A small autoregressive pixel model, trained from scratch.
Model: arch transformer_decoder, width 384, layers 8, norm layernorm.
Training: soap at rate 0.0018, 19000 steps.
Data: trained on microscope photos of single blood and bone marrow cells, 97085 training examples, 12.5 epochs.
Rows from block 5 of a small autoregressive pixel model, named by matrix and row number. Rows with one number belong to one neuron. Each number is 128 + 24 x the weight over its row's rms, rounded and kept within 0 to 255. All counts start at 0. Numbers have three digits each.
After each neuron's rows are labels from the 100 images, of 14976, where the neuron reaches its highest value: "top examples" is what is common among them. Only what is clearly more common there than usual is listed. The data: microscope photos of single blood and bone marrow cells.
# fc1: MLP up (model.blocks.5.mlp.fc1.weight, 768x384), inputs 275-329
# fc2: MLP down (model.blocks.5.mlp.fc2.weight, 384x768, transposed), outputs 275-329

fc1.21:142087144158128128114130128179118109128128132128144128128128160128051128162128130128127136094128128128129128128128141128134128175093143128128128133161100153142158116
fc2.21:100135172128128128105078158099128128128128128188128151128083135117121208104128128108078119128128122128119065128128167089084130115170152120139128110128128128123142143
top examples: cell type: erythroblast

fc1.201:173104128085118128109102127128101128101128151128142128141128094071128128128101128108147128105128144128097147102128128111101121141128130128184168128083128101128125128
fc2.201:135131111146092164134126128147074080128168095128128168116095128091167147108126128128128071157128128136146079128128128156128099092144135128132135087140124110131105128
top examples: cell type: blast

fc1.710:153165085134159136128155128128180151136118113109109102125127084105154128153076128144128122161128128116104179140117111168173128128128184110117128160199128128171128180
fc2.710:128137182128113112166128107148104138092128128128105128145128131119130128128186114076105112084150097128164116124128151121100128095146074100128159141145150140128135098
top examples: cell type: lymphocyte

fc1.519:128128126079128183141169128128128128128136117115103128128171133128128091128139105128089130155126145087165054127104174178128128095124128148143093159114128096120128114
fc2.519:128131120093128137114124128094128164149130128128070099128128179113128128172128128128128116128138094128171114160106150128104105166096172128109168098151128061128117128
top examples: cell type: artefact

fc1.50:105128137156128138128128149098067147120128153156102128114128112215128128101155125123124147102128147100163138142140136128116128101117149128121108136083125090158119089
fc2.50:108153128079128139117076128128160127090153116128139146122125119114128128181104114170169172137137092094075128168145138143088128119094163140084128128128128128118184144
top examples: cell type: artefact

fc1.399:153149166102153140176080128086134090128078128128147105128128105100101104132128050121157128128148093128168128088128157118085128128151065126101128128081128128158144128
fc2.399:123128128125092128128160082125113145128179155128128092128083122186128109082106127128124173099135113093128124141094128128098108128128140103137132128128128128177128116
top examples: cell type: blast

fc1.63:153149128089128129128111157128128094165143160128112161152153114130146119122124128158128148146115128115159128114103144177128160142125128162128128191129168161130101146
fc2.63:136143128128143116173146104128095127150140101152128116128189160128128078119157090096062163128142097139079166128128179103125104128111108181101121128122130127129104124
top examples: cell type: erythroblast

fc1.108:107128171128099155158165181145128128128128140128115153128128128128091135128129119144125098128128181128128128107162128128052128128128142128138114128116083177128158096
fc2.108:153112128119128128140156102128100128148128078128151125134128128128151128115128111111167102128089128115128113150128128179171050171132128128168104128109125152128092128
top examples: smear: peripheral blood

fc1.361:128128121136110120149128109113128063142128128122105119148157117128128124139149115153140133128128110141087090104128128128084086164194128179143133168109128058116123033
fc2.361:128108138148155128128115145179119165153128088127133128092164144098154151137148156107128144158052198125155133091134127166128128092154128133121165105128110144128111141
top examples: cell type: segmented neutrophil

fc1.109:128102128120128128128128131128128116169128079128189069102124104158090146128085105128128133134133132139152105149115128085155101100134162128102128144175100128128139187
fc2.109:132133128115119148109128046116113128128128138160128152162128128128136131128128150131161160134129097117120128128128128128128146098128063128127120128108090154173130115
top examples: cell type: blast

fc1.267:172128118173128111158125157136130127127096086176125128128128094175074140151107103128169128128122128111128137151179110099077104128093128099097087145143102128059133128
fc2.267:175143118143148128107141105153159180156203128128128102112153118091164166111134082128101089128095119143143102128128090128128144128146128098144121138131130113149116128
top examples: cell type: lymphocyte

fc1.477:184154108156128091140159140101100105146128119138128107153125096112127137188144130169128091139128128131129081089130117103091128135186079160094175061132128140110093114
fc2.477:128128153077128128128084128120119141129124087128128099046126144118128103129128131148156123161128128128109137128159130128096110101126128150128094184156128157128095128
top examples: cell type: artefact

fc1.311:148103128123109135166146128128192162136128128101095140151128128185160128115138110120069128158128096123133140128129116155107131168113120090128164163145145150205156128
fc2.311:146127128104128128121128128112192167124142128128144106090119083169149118120128099128147145130137128124128153168111128128139159128108159161148101161131133116128128128
top examples: smear: peripheral blood

fc1.501:128118171136143110099135111117141109062115100106128145128128134101147149136077155117128097109114153087128128091074153128128128184105128167128128128103102117128146169
fc2.501:163140128089123128066159162128130128128156166128066181128141113149095121138128100128150128125128124146076128128152081128087131082097102119147112089138112128163124111
top examples: cell type: blast

fc1.431:141143128128080178128081165128128109128128119114158128128128167129128128094145128117122140135177128128127128128128128165128128125098128128128128128099128128181135053
fc2.431:136168106113071130133128128128128132110134132151080082096128141100128110139114103151144160122128128128159122128171155039130151168065181128128128113173097115090128135
top examples: cell type: artefact

fc1.80:128109058128128128150145128106122178121195092134094159083174128165125135115133177167184128182147108128141173128128180161128128152126110093146160128134147158105104152
fc2.80:143137177111128138149126125129075100133128170130083153128176151147128105180161152111106116057128128128096128124100128128113110103128136109128160094099103093090128140
top examples: cell type: band neutrophil

fc1.528:128128123082119168142100122130092091128128128103128128158154128111160104128128161128140056113156128135141142157151139137149150128128119128162098128092128112128149185
fc2.528:128163128130074131118119128126128180128128156130128160128118132125144137128105160128103123125141113090128102128099123123154084135128128128128128100156128145081128128
top examples: cell type: eosinophil

fc1.141:128128128152159097128131128128133157128107101128171153113128109106125158128128128128140121189128150128128128128128120116128157160173118128128128180116128128128112121
fc2.141:128106140092129128147118128118089104120128111100128128080143128128128173136140074152131139084128158087128128126119112128097129128135155158128128126194128128116167159
top examples: smear: peripheral blood; cell type: segmented neutrophil

fc1.522:128128104128095152155131138104127128095128121094181128132150150096165128128154128114160163105139128138100083174170093038108128162146138128096189153128119097094128128
fc2.522:128130186110128134128128098115128129093145144128128128128126095128154076139180119126108117128128106128111120128115123112121112124154099128128128128132119128127128135
top examples: cell type: erythroblast

fc1.186:128158170128098118145102128116128102139128128128096106128100119128119128128128173128128128097154157120118128082128098128128179072141101181143091124114108124128128128
fc2.186:128124128128097073121159088148128098172188112150145147091128100128117096128139128113101164158106073096128128128128105128094116092119150088128116128154103115102128182
top examples: cell type: lymphocyte

fc1.33:116148128128119170116148128132136110166111138125128094128084157105128077160113143110147079124073154162128126151145119162128124128129152205128128088077128128130189128
fc2.33:148120077128141124155128131112096073122129112117176143127146112157183128137128166128125118131096145189128137128171140128128162187110132128129159142095111106104149122
top examples: smear: peripheral blood; cell type: lymphocyte

fc1.579:128134136097128128096128130109128103133136128121128090126168128105104146128085128128128091128139116122150114128118128128135103169098128159156160097086117128128090124
fc2.579:092128108151113128128114128128093095128128128128119139157129117128160122141127122095102128141128128110147099166128145128161144144161099128107106112130069103141162151
top examples: cell type: blast

fc1.253:128128132140128128128102148129128115166149166153128174128106110128135128128108106111114140115128128166128128119128138191104113100128124128087128109128132121128132117
fc2.253:149128085129084135129128105128123080152091118128117114116128143128158151144106144128145148116097138131131146128131155111167128128153061172079108128128131169108142197
top examples: cell type: lymphocyte; cell type: erythroblast

fc1.350:122106136124128100133156128137155146141108128128112113117111128128135140128120128076131118090128143128167128128137128128152128129134107128093128203141144092128110130
fc2.350:128105083129122120128135128104154152197080146059127144149128092139175133149095128128128121128124147155128144147120173128105117128128158181128126096126129136118128089
top examples: cell type: segmented neutrophil

fc1.117:128129105130089143157091128151121128131128087113119128151125128128141128035161147128097128128160136128125098148103114104128126151053128176182128106128128124068086127
fc2.117:165142134105128128123147142103128103128162120113135122086156128123134128128111088131128128080128128108136128133183144111104152128116191112114128141190128128100080138
top examples: cell type: artefact

fc1.411:128128128116128102158147128089180145147128149128139096128100128128128144103117151111176128136093128128128129144128128159111103122128128128078128109121113123128115171
fc2.411:128128105128128128124128147148128130174139128078122128128161115128149106128133159094128110128128095193167169126128129107101161137128128128158128149128093133102091128
top examples: smear: peripheral blood; cell type: eosinophil

fc1.487:128164128086128134101128080143130181128123046131128128147093166116140128128137122128128138137128128128128112102128128100077093119103104100078119128128134146140191128
fc2.487:128128141128110128128128172128193106091128165128166128115161091154121153116120146128128128143128130130100128128128122128128146128144104163128126128128165081144049123
top examples: cell type: lymphocyte; smear: peripheral blood

fc1.308:107041150131128128144128156207123128150107128157147114101170079167128117128128123093133126156121112123128128100168128101128128160172105139110127149128117134120126128
fc2.308:128128128107083156202149102095128102105117110120075128127081128079128128128150143111167091106102128128117128128113088153128141102101141128128144125163128128105116149
top examples: smear: peripheral blood

fc1.163:128137173100128128155128116082136154114094134059117161142126150128120128128120163150145066128120128128068128128169128128161206128128113194106128146128128128121128124
fc2.163:121105136146087128128163179128128156211128123149130111163135136094141128128086117086100124183128156103128122121148113128138088128128105128180128114164115143133111176
top examples: cell type: promyelocyte

fc1.359:140128128128149073141108125101111100145098159188128131120170122128128128122128132173172140134128103128104109128097108142128128132164178113114132128128128153128128121
fc2.359:128081128155128128171133128137122128111099199128148122153107157182098107128128128128128101123128109141087128128102103138100160131111128093128101093112128114082158108
top examples: cell type: plasma cell

fc1.583:129087104082128126103135181096159148109128123131094125128174095124177111122157138128128135101138128105128110128135140115128101086128125079124142133128078153113157128
fc2.583:129119114165157129128088154128112128088128157144111165137102150121160128161139111195127110174097084134131164128128117119135128128130128128115106115128079128127157189
top examples: cell type: erythroblast

fc1.100:149128128078186128157128128128128128128064144144133086130077145109154112128128128117140128128142128137128054147123123128107124128128153128078128128136181128128141134
fc2.100:152095101115117049120097128112128115133128150128172143061128138128190135071128126128142144133115128128126113136149109128152152148145128148128159128128145128166093128
top examples: cell type: blast

fc1.325:119095128149128128128140162135138112128128128128114141156128141128164096095101128156148128125123105146080128106092110184128087112143128145128128128114149172123088106
fc2.325:106163128128162115138106136128128185128123113095128126167145128084077152128105128111128149070128110130158102131130175094075128124128167132128129128154082103125128086
top examples: cell type: eosinophil; smear: peripheral blood

fc1.47:145147139140163096116131140128125163106116099128148128133143128139127128158128146123128156164084134116131085176112121128068092103175122140128170090128178134107096137
fc2.47:097125128129123128173158097159128103081128156128071154129175165136128119143118145134164101092173113109128119107164110077128139128128054128111081112171068128128098086
top examples: cell type: artefact

fc1.12:128128095148156143099143097147151105129104132128130069128166128123128128142118109136128142128092128131128179128128108076128142148128145128128137145117128138158128182
fc2.12:128128183102087107148154128120090107196154072128163109129086135116149140124153128096114116128128147128141128160128169169142084173097136128129187128128140111115121149
top examples: cell type: promyelocyte

fc1.674:098107156107119144084141128128128068162181123134140128128142119113138098150128128101128128128162113095128128118141120149164128156128128122190133128128151127155128128
fc2.674:188152128128157092128126165150113189151159160110128128138109162128128189063130146128115083128136156128160128126128191142073082089156099159085128132163068128103095098
top examples: cell type: blast

fc1.257:128113128128125126129128114103102126164128128148087082128153145090151128128128128128128128115099144150150128167152120060092108155128128151112156152128128128128096128
fc2.257:128128128077168161128108202112134096148128130105132145128119128128128138117142175128151165166079133145175128118128128091128139088179128128156128133128112143097128134
top examples: cell type: eosinophil

fc1.619:128126128128107154128128146160112165101131128136144106128096128195128143128136127128128049159145128117160128128130152128100128203091128121128128171108163128155128122
fc2.619:111128150086112143168130128063128154128128128145128128128128128128128101123071127127128153103124128128129137128122132124103154065128128133165089128128128128128128133
top examples: cell type: erythroblast

fc1.258:152089114145128098121084133080112128140128128128084128156125142161171171173127128128128083128137122146164128192128128169144135107118118158131096127074165158128191128
fc2.258:146128128128128119102126088128166075087110128104163159099140102147113128162128128111114135140128179128128128088102089095128128101166142135128128128137128128143121149
top examples: cell type: lymphocyte

fc1.407:177116160141136128077108130143128128128128128141093118130121119112128128128153095128128141156161128147128097128105128128129132124132151128075116161111128160089131128
fc2.407:070147135098129135128101138118139111151149128141166139123128153159109128159117128128147128159112113128159130128097141063128128128128128127128107122110051106126149150
top examples: cell type: blast

fc1.700:127118128128094116128128115105135126120128191123092095167128083095161096111113081178115158128128112128126127146157122128071124141128128144128096126128081103141128141
fc2.700:128178128105125128128128184128128116130209128130153164117184168128123128148169191110162079151128146114150109148190133125133118128095178128153151112174139128138140146
top examples: cell type: segmented neutrophil

fc1.617:114128097097086128106139130093136128128141124128127105128123121087128141098187128103128139105128155128141088128157118128100068151169118128128139128110144128082071102
fc2.617:137128128123164131128108128128082128098130128128135089124165079110124128126105139143144103141128130103168160128119141128128174086095110162099128135172102128141166104
top examples: cell type: erythroblast

fc1.611:128128128116056128180121127128153138128110128123097171146128128125156104128100129184090135148127128128128110128128123137154075113141095128128182128128128119128157128
fc2.611:084147141074136125109128128145177174128113104081153115069119114163109079134181085116132135127158139128128162128128114128102144172092164120156117136113181128128108115
top examples: cell type: eosinophil

fc1.455:128172134130128128100128131123108110140121128094128149100140153128153113128128121142128128095128128149129186128128128129079122175127159138071128103128106148203176163
fc2.455:106128146101110126100143088157158128128128128155128180128169100144120123128106141128128125112128119124070216168212070128132113098087128117170097128132124128093146128
top examples: cell type: erythroblast

fc1.708:118069140073128128141128128133120142113146128097127153128147128146128128120088155128128128148136112153162128128192184124155132081128128206123128128116093104186128148
fc2.708:110131085168132177070128112128128118149128093170128148128101114162156104145145128128115128128128128142128160138122096170128125128113179128134128080161123180128139128
top examples: smear: peripheral blood

fc1.484:130128149128127128128112117081161102125128103128150111137128153085074104128128097103136128105128122128122078128128128115105168114093084097068130142128140145140128128
fc2.484:128103112099160148104137146128173170131166128132134145128132135154128134128127111063113132093128123112155128128150127128085147139134158096146167113128128128128091086
top examples: cell type: lymphocyte

fc1.689:069137157140113128161128177152128144120113136141128120128101105123099153160128128124128112116128128128093142128090106147112128129173128129123166128132097107117094128
fc2.689:104130107098161101128114117095117157064142142126115127170108129166132128119128106134115146136128130171182085066110116134093128058138128128169117099163164176132182138
top examples: cell type: eosinophil

fc1.739:121128128123128128134161155097128094136136128148128137128121131128128123123128148084085128096125114143108179128128205177073119187148128128128159096100128078145117128
fc2.739:147159103079095128096110128105109128128138128088147139129161103147110130128155113118121117146092128128175138109161106128143127124122178126128128128128099128128051128
top examples: cell type: erythroblast

fc1.464:122099100122104099091152127128128151120122116146098105126128096130092156128098131128128166147117159128128080084128134153110133100106128096116150128128128133080127169
fc2.464:098133148097127127081128123169114103128136128124128095128119114128086098128152174155098128147152143100127128132128146089128138144127137165127128128128173128161150128
top examples: smear: peripheral blood

fc1.563:153097140164128128128123199125128128128142164128130128128163136113105165113114110147128111130113128128126110128158142093076156107105138117112134157128094088128128083
fc2.563:128156124128127125079133128090183106128149128128103123128130128141158089147095128145128092157125125138143161128091118128155084132128104129128140124128128159109128112
top examples: cell type: lymphocyte

fc1.537:102141186153128131159153145122128143080128128209125136128128128128123128128073128161128168128153188128152119149141128169128138155155128181128120095113128186168128148
fc2.537:128112128112131145128130128152128140153128101146139104159121153164131130128128142088157128132162103145128128176124114100143132141157074112109128128128087128126134128
top examples: cell type: blast

fc1.575:141198163133115128130182185155118148098068130104108144112113128128128152108135118114151110128120128083167100085127132125158123128109128128140117122156176145128150128
fc2.575:115103089128128123130128094128189148128130131128128150118128148100111126108087128146108128134128128128128134152128137133125151128147111128171158156097128128148107122
top examples: cell type: segmented neutrophil

fc1.644:109128114117128096128137146098195195128098077096106128128128115183133128128155132151128128108085145128150134087186128111149128142131129127163134153155123189096125148
fc2.644:126146128180128163135103146149128071128177128151099128146144156119104130090172143090136100125128184107144128149089121179128148129120128109128129135128120096128128116
top examples: cell type: band neutrophil

fc1.401:099159132128119144128119128128133152128118128119100128128128128086128128128077128114120120176129198085130087121128129141128065104128086148128104151152095106099128104
fc2.401:128128084109160132156100128128146141096147123087146128124142100128183110128150136107128138075128099123161128128184110084132128162128161106128137121137128131128128150
top examples: cell type: artefact

fc1.328:160131128103128156128139110102118077128159148104151115158142109070110102128128112128168128108144107075128128128168156153128128128162149140128160128128128132128128128
fc2.328:128132185128128128119122182128117185150175128135154147128141128142150121107086169142128137140099105128128128126160148110071064128102128123128106138128151128084089128
top examples: cell type: eosinophil

fc1.331:172128128094128142126165166128133087109192128119124101106128128093128092128128128082133128128128128132128128128134160128131139055128128082152156172128135086106120091
fc2.331:115075179128157120189128120137139173137128104128128103161134128128136149156138071128110128153145143123142146134121128128110142178128145156099128128128128128128159120
top examples: cell type: lymphocyte

fc1.383:162127159169128170123091156077173152146128136116128128121128130128128101146125140128091172171135097128165128112083160096149138132154170151126128132128122164101132086
fc2.383:142128090111135116128166088128128131128128128138167082072128098142128134074125126143128109122128131124117134149145128134079119098128089102149154128128128128101097190
top examples: cell type: artefact

fc1.498:152128126128128072128110124054148124128128162128166128148108128128118108085113128162128128132085114128128098128103139114141095147128128143128128089120082137152141153
fc2.498:128128146072144142141181128097122128121111122137128108128103117082128170193124150128127135122126128128128178128108116128128187136104139150162106065128107104123118128
top examples: smear: peripheral blood

fc1.645:119149108128128155190128099101114218162154070128126109128128099157165093128165128106118128104075128167128127107130158158098105128128128128122128160166115128128128128
fc2.645:114150128153080104128128141128167085128128156126128128170143120156128165145164099120128106128130133128148147151141130090117168129128087150128128130128134206073130128
top examples: cell type: artefact

fc1.327:128172128183104107169128128130105152128128172152128130107161128128100128132128140196209110128127148109128132110128128128076109128116162086128128122086128141128139165
fc2.327:106128128098188168128150166146128066160102128172122142135128128144124128176144104128128155128080141148128124128126134097105166150084111115168128125129128116105126128
top examples: smear: peripheral blood; cell type: myeloblast

fc1.317:128086151096122128128123129128118128128170133128128125146166085128146154131151110128128130128128128128111123123075128055161099172128147128128128090156095137144128128
fc2.317:138100128141128128118154106118128104167135108113128177188128115101128175101079128138128113154115119128128155145134115157123099128138128128162136118106111120123101187
top examples: cell type: blast

fc1.766:113131128129128128130128153128088128054134171170101128113155128105105146106128143128128105128128128092152101115119098156131157077124130123111161171109128158128154128
fc2.766:073165112128166082128060113083128128144122109071069095159128128128132081128108106128138128168128128120128128152148128128114108153168188142100112113149128126173199095
top examples: cell type: lymphocyte

fc1.651:127150153115144128105128128128150128153136131133135128128128128178095128114128157128088125125144128194175139128168128120111174113128128128167156102159128173194128128
fc2.651:128128128106137107123128128102121102128134159100128177146100128114127103129088136100128128171112142146140125139128128128128128171128178177097091106128128122128128143
top examples: smear: peripheral blood; cell type: segmented neutrophil

fc1.161:166128163115097095153132172098128070107128121148128158147176128128093128127101128117124182112155128128171208145130155128094114128163086128119128150129128128157073115
fc2.161:150143128105131128128139099128128111128128128128113174128118128100156133163115083128128107132168128128128128094128151140141128128170167125073114144130126106112137095
top examples: cell type: lymphocyte

fc1.483:128152128127136128147113113148124128109151051121158128140128128134128128128179089154128128137112142144152119112128145128154128158087132081128079128128128128134128128
fc2.483:128107121129120151083179119133186106113128175063117128170132128133076128158118076119128104128128160156128162148126109141108128128194151124128128149102152128080133158
top examples: cell type: artefact

fc1.541:128128163133128074142129080173143128120134119128146128153166050143130148145098128143128147112128150128128128139132128128129101118128128128187117141088145176155102143
fc2.541:092128128097158128139128157122119081087139128159113128165105131070128095117110107100109169134102148133152073128145159128095112144128116128128128145101169120171150162
top examples: smear: peripheral blood

fc1.497:122117155130122128112116128106176128128152145128134156103173139121128105111136178167128128123077128128187128144157128096142104100168128119133104079128123128112129139
fc2.497:107128144104084160106152144089176108146112185128128087128144117128128128197094164128128178145147148128109128133114118139085091123109128128164128143111166124097128128
top examples: smear: peripheral blood; cell type: monocyte

fc1.457:154165110128159128128159128128166128132128128129148109128128128068164128128096144128145074128117112061128128151086132099164128128157163128094122118128156087171121198
fc2.457:104128128133155155154128128151078160098122127173128129128146115104128128107156128128166104088156077128128184128122169153120140128163128128128164130128128128110072023
top examples: smear: peripheral blood

fc1.69:124098128129128167169139128128095112128094128128128109129128173122136150183088149158124128124128128126105075187102091150128130115120146157172119128111143137089096154
fc2.69:128128167128126099111144096147147125128168123053105142128186087163118128128128118092128112128116082160142162132098153115095128124162161128128125151099153102142174097
top examples: cell type: eosinophil

fc1.396:152128167109163133127148110151128150128146133130136157128088172077128108092071128193111075105110128138109109163128147127123131117107146128115126081121179128128164140
fc2.396:083132091128128158138122130124128121188128128108181128147128158148128128122129114145135128135128070136086141166128140086092128128121110128109149109153139128128104128
top examples: smear: peripheral blood; cell type: myeloblast

fc1.492:128128128122116117128128116092178136139128128093128139128134142116128076129128128069128133163138128128114164128099097168156109171088146128126124131125128101175135122
fc2.492:111147136147156128122128081142104099132128131128109140169159104146128157128128128137133121160129128128109128100144128108156132128082128128129068172103115113108128128
top examples: cell type: artefact

fc1.140:128114141140128105154128128103123089121130076087144106128136165103143121083150160127128186148128128134128167142128093103155128112126128123128128112094151171064154128
fc2.140:128128162128164118128130129155148116132079135141128114076128081124128123136126128158128096128160115161101099128139141100104106128128120128152163133128063128128101087
top examples: cell type: erythroblast

fc1.56:177174094128142155088103128128128092115116084168103130128158075105114155106146111158122093136128128128179129121132155128128187124131172103083123135113128158128104128
fc2.56:111128079128129131128119128116128128135128087128105142120152158093128077140128127107085129130102104110109120176155128120123128121098128121151148145065128128121154129
top examples: cell type: blast

fc1.22:118128117119128128128161166128149131095154101128078156100118097128129122087110128153146139175179128128113104180128125184175131111082147159146156128130128128128128068
fc2.22:186143174112154128119098128128123167128128106133128129152117128085202153132136119171095131119104130191161096149110093139101126133118128128139129170159128090128069137
top examples: cell type: artefact

fc1.36:128128088136116119107112128091137126129128102128158116131128154086114128128148103128128128073147187128128109112113144077146128142128128157109128104128128142128079072
fc2.36:117164128147110128128115128100148097128129092127128117073128106128116128160128128146142100153128128137173128144165119145131093106142180094091139193128145143091142128
top examples: cell type: artefact

fc1.505:074161128127110156070120125128149122092139158115128128101107128093143155098166158153105085128128099154113104110123109128128144128147126157123119105151134104117128128
fc2.505:165086118167111167150151128140106115128095086128125067128128128128136153159132076090086127093128177138093076106128104124151120128128116119128145140128138128128158122
top examples: cell type: lymphocyte

fc1.436:163128078088121164128108128101128173128093105080075143068128172148173163122115128115128128128113101128137070123077124131081146128127099104128131140137136136128118081
fc2.436:092128119179128128128176108128176135119128128170128105143139081135128088128128105178128156128134172135078109128093089128137128097146154141120128128128146191131157142
top examples: smear: peripheral blood; cell type: artefact

fc1.342:115128146112118181135128128148128128128128120103085121128142128087127107173078148085140128131123103128082117128161118128155092124098155128169128094115128128118128128
fc2.342:128139084128051142128100151128105128139135128103128148128152128128151128070116168128119128144118128091122127128128128093102144155198138165128128108128145139128128093
top examples: cell type: eosinophil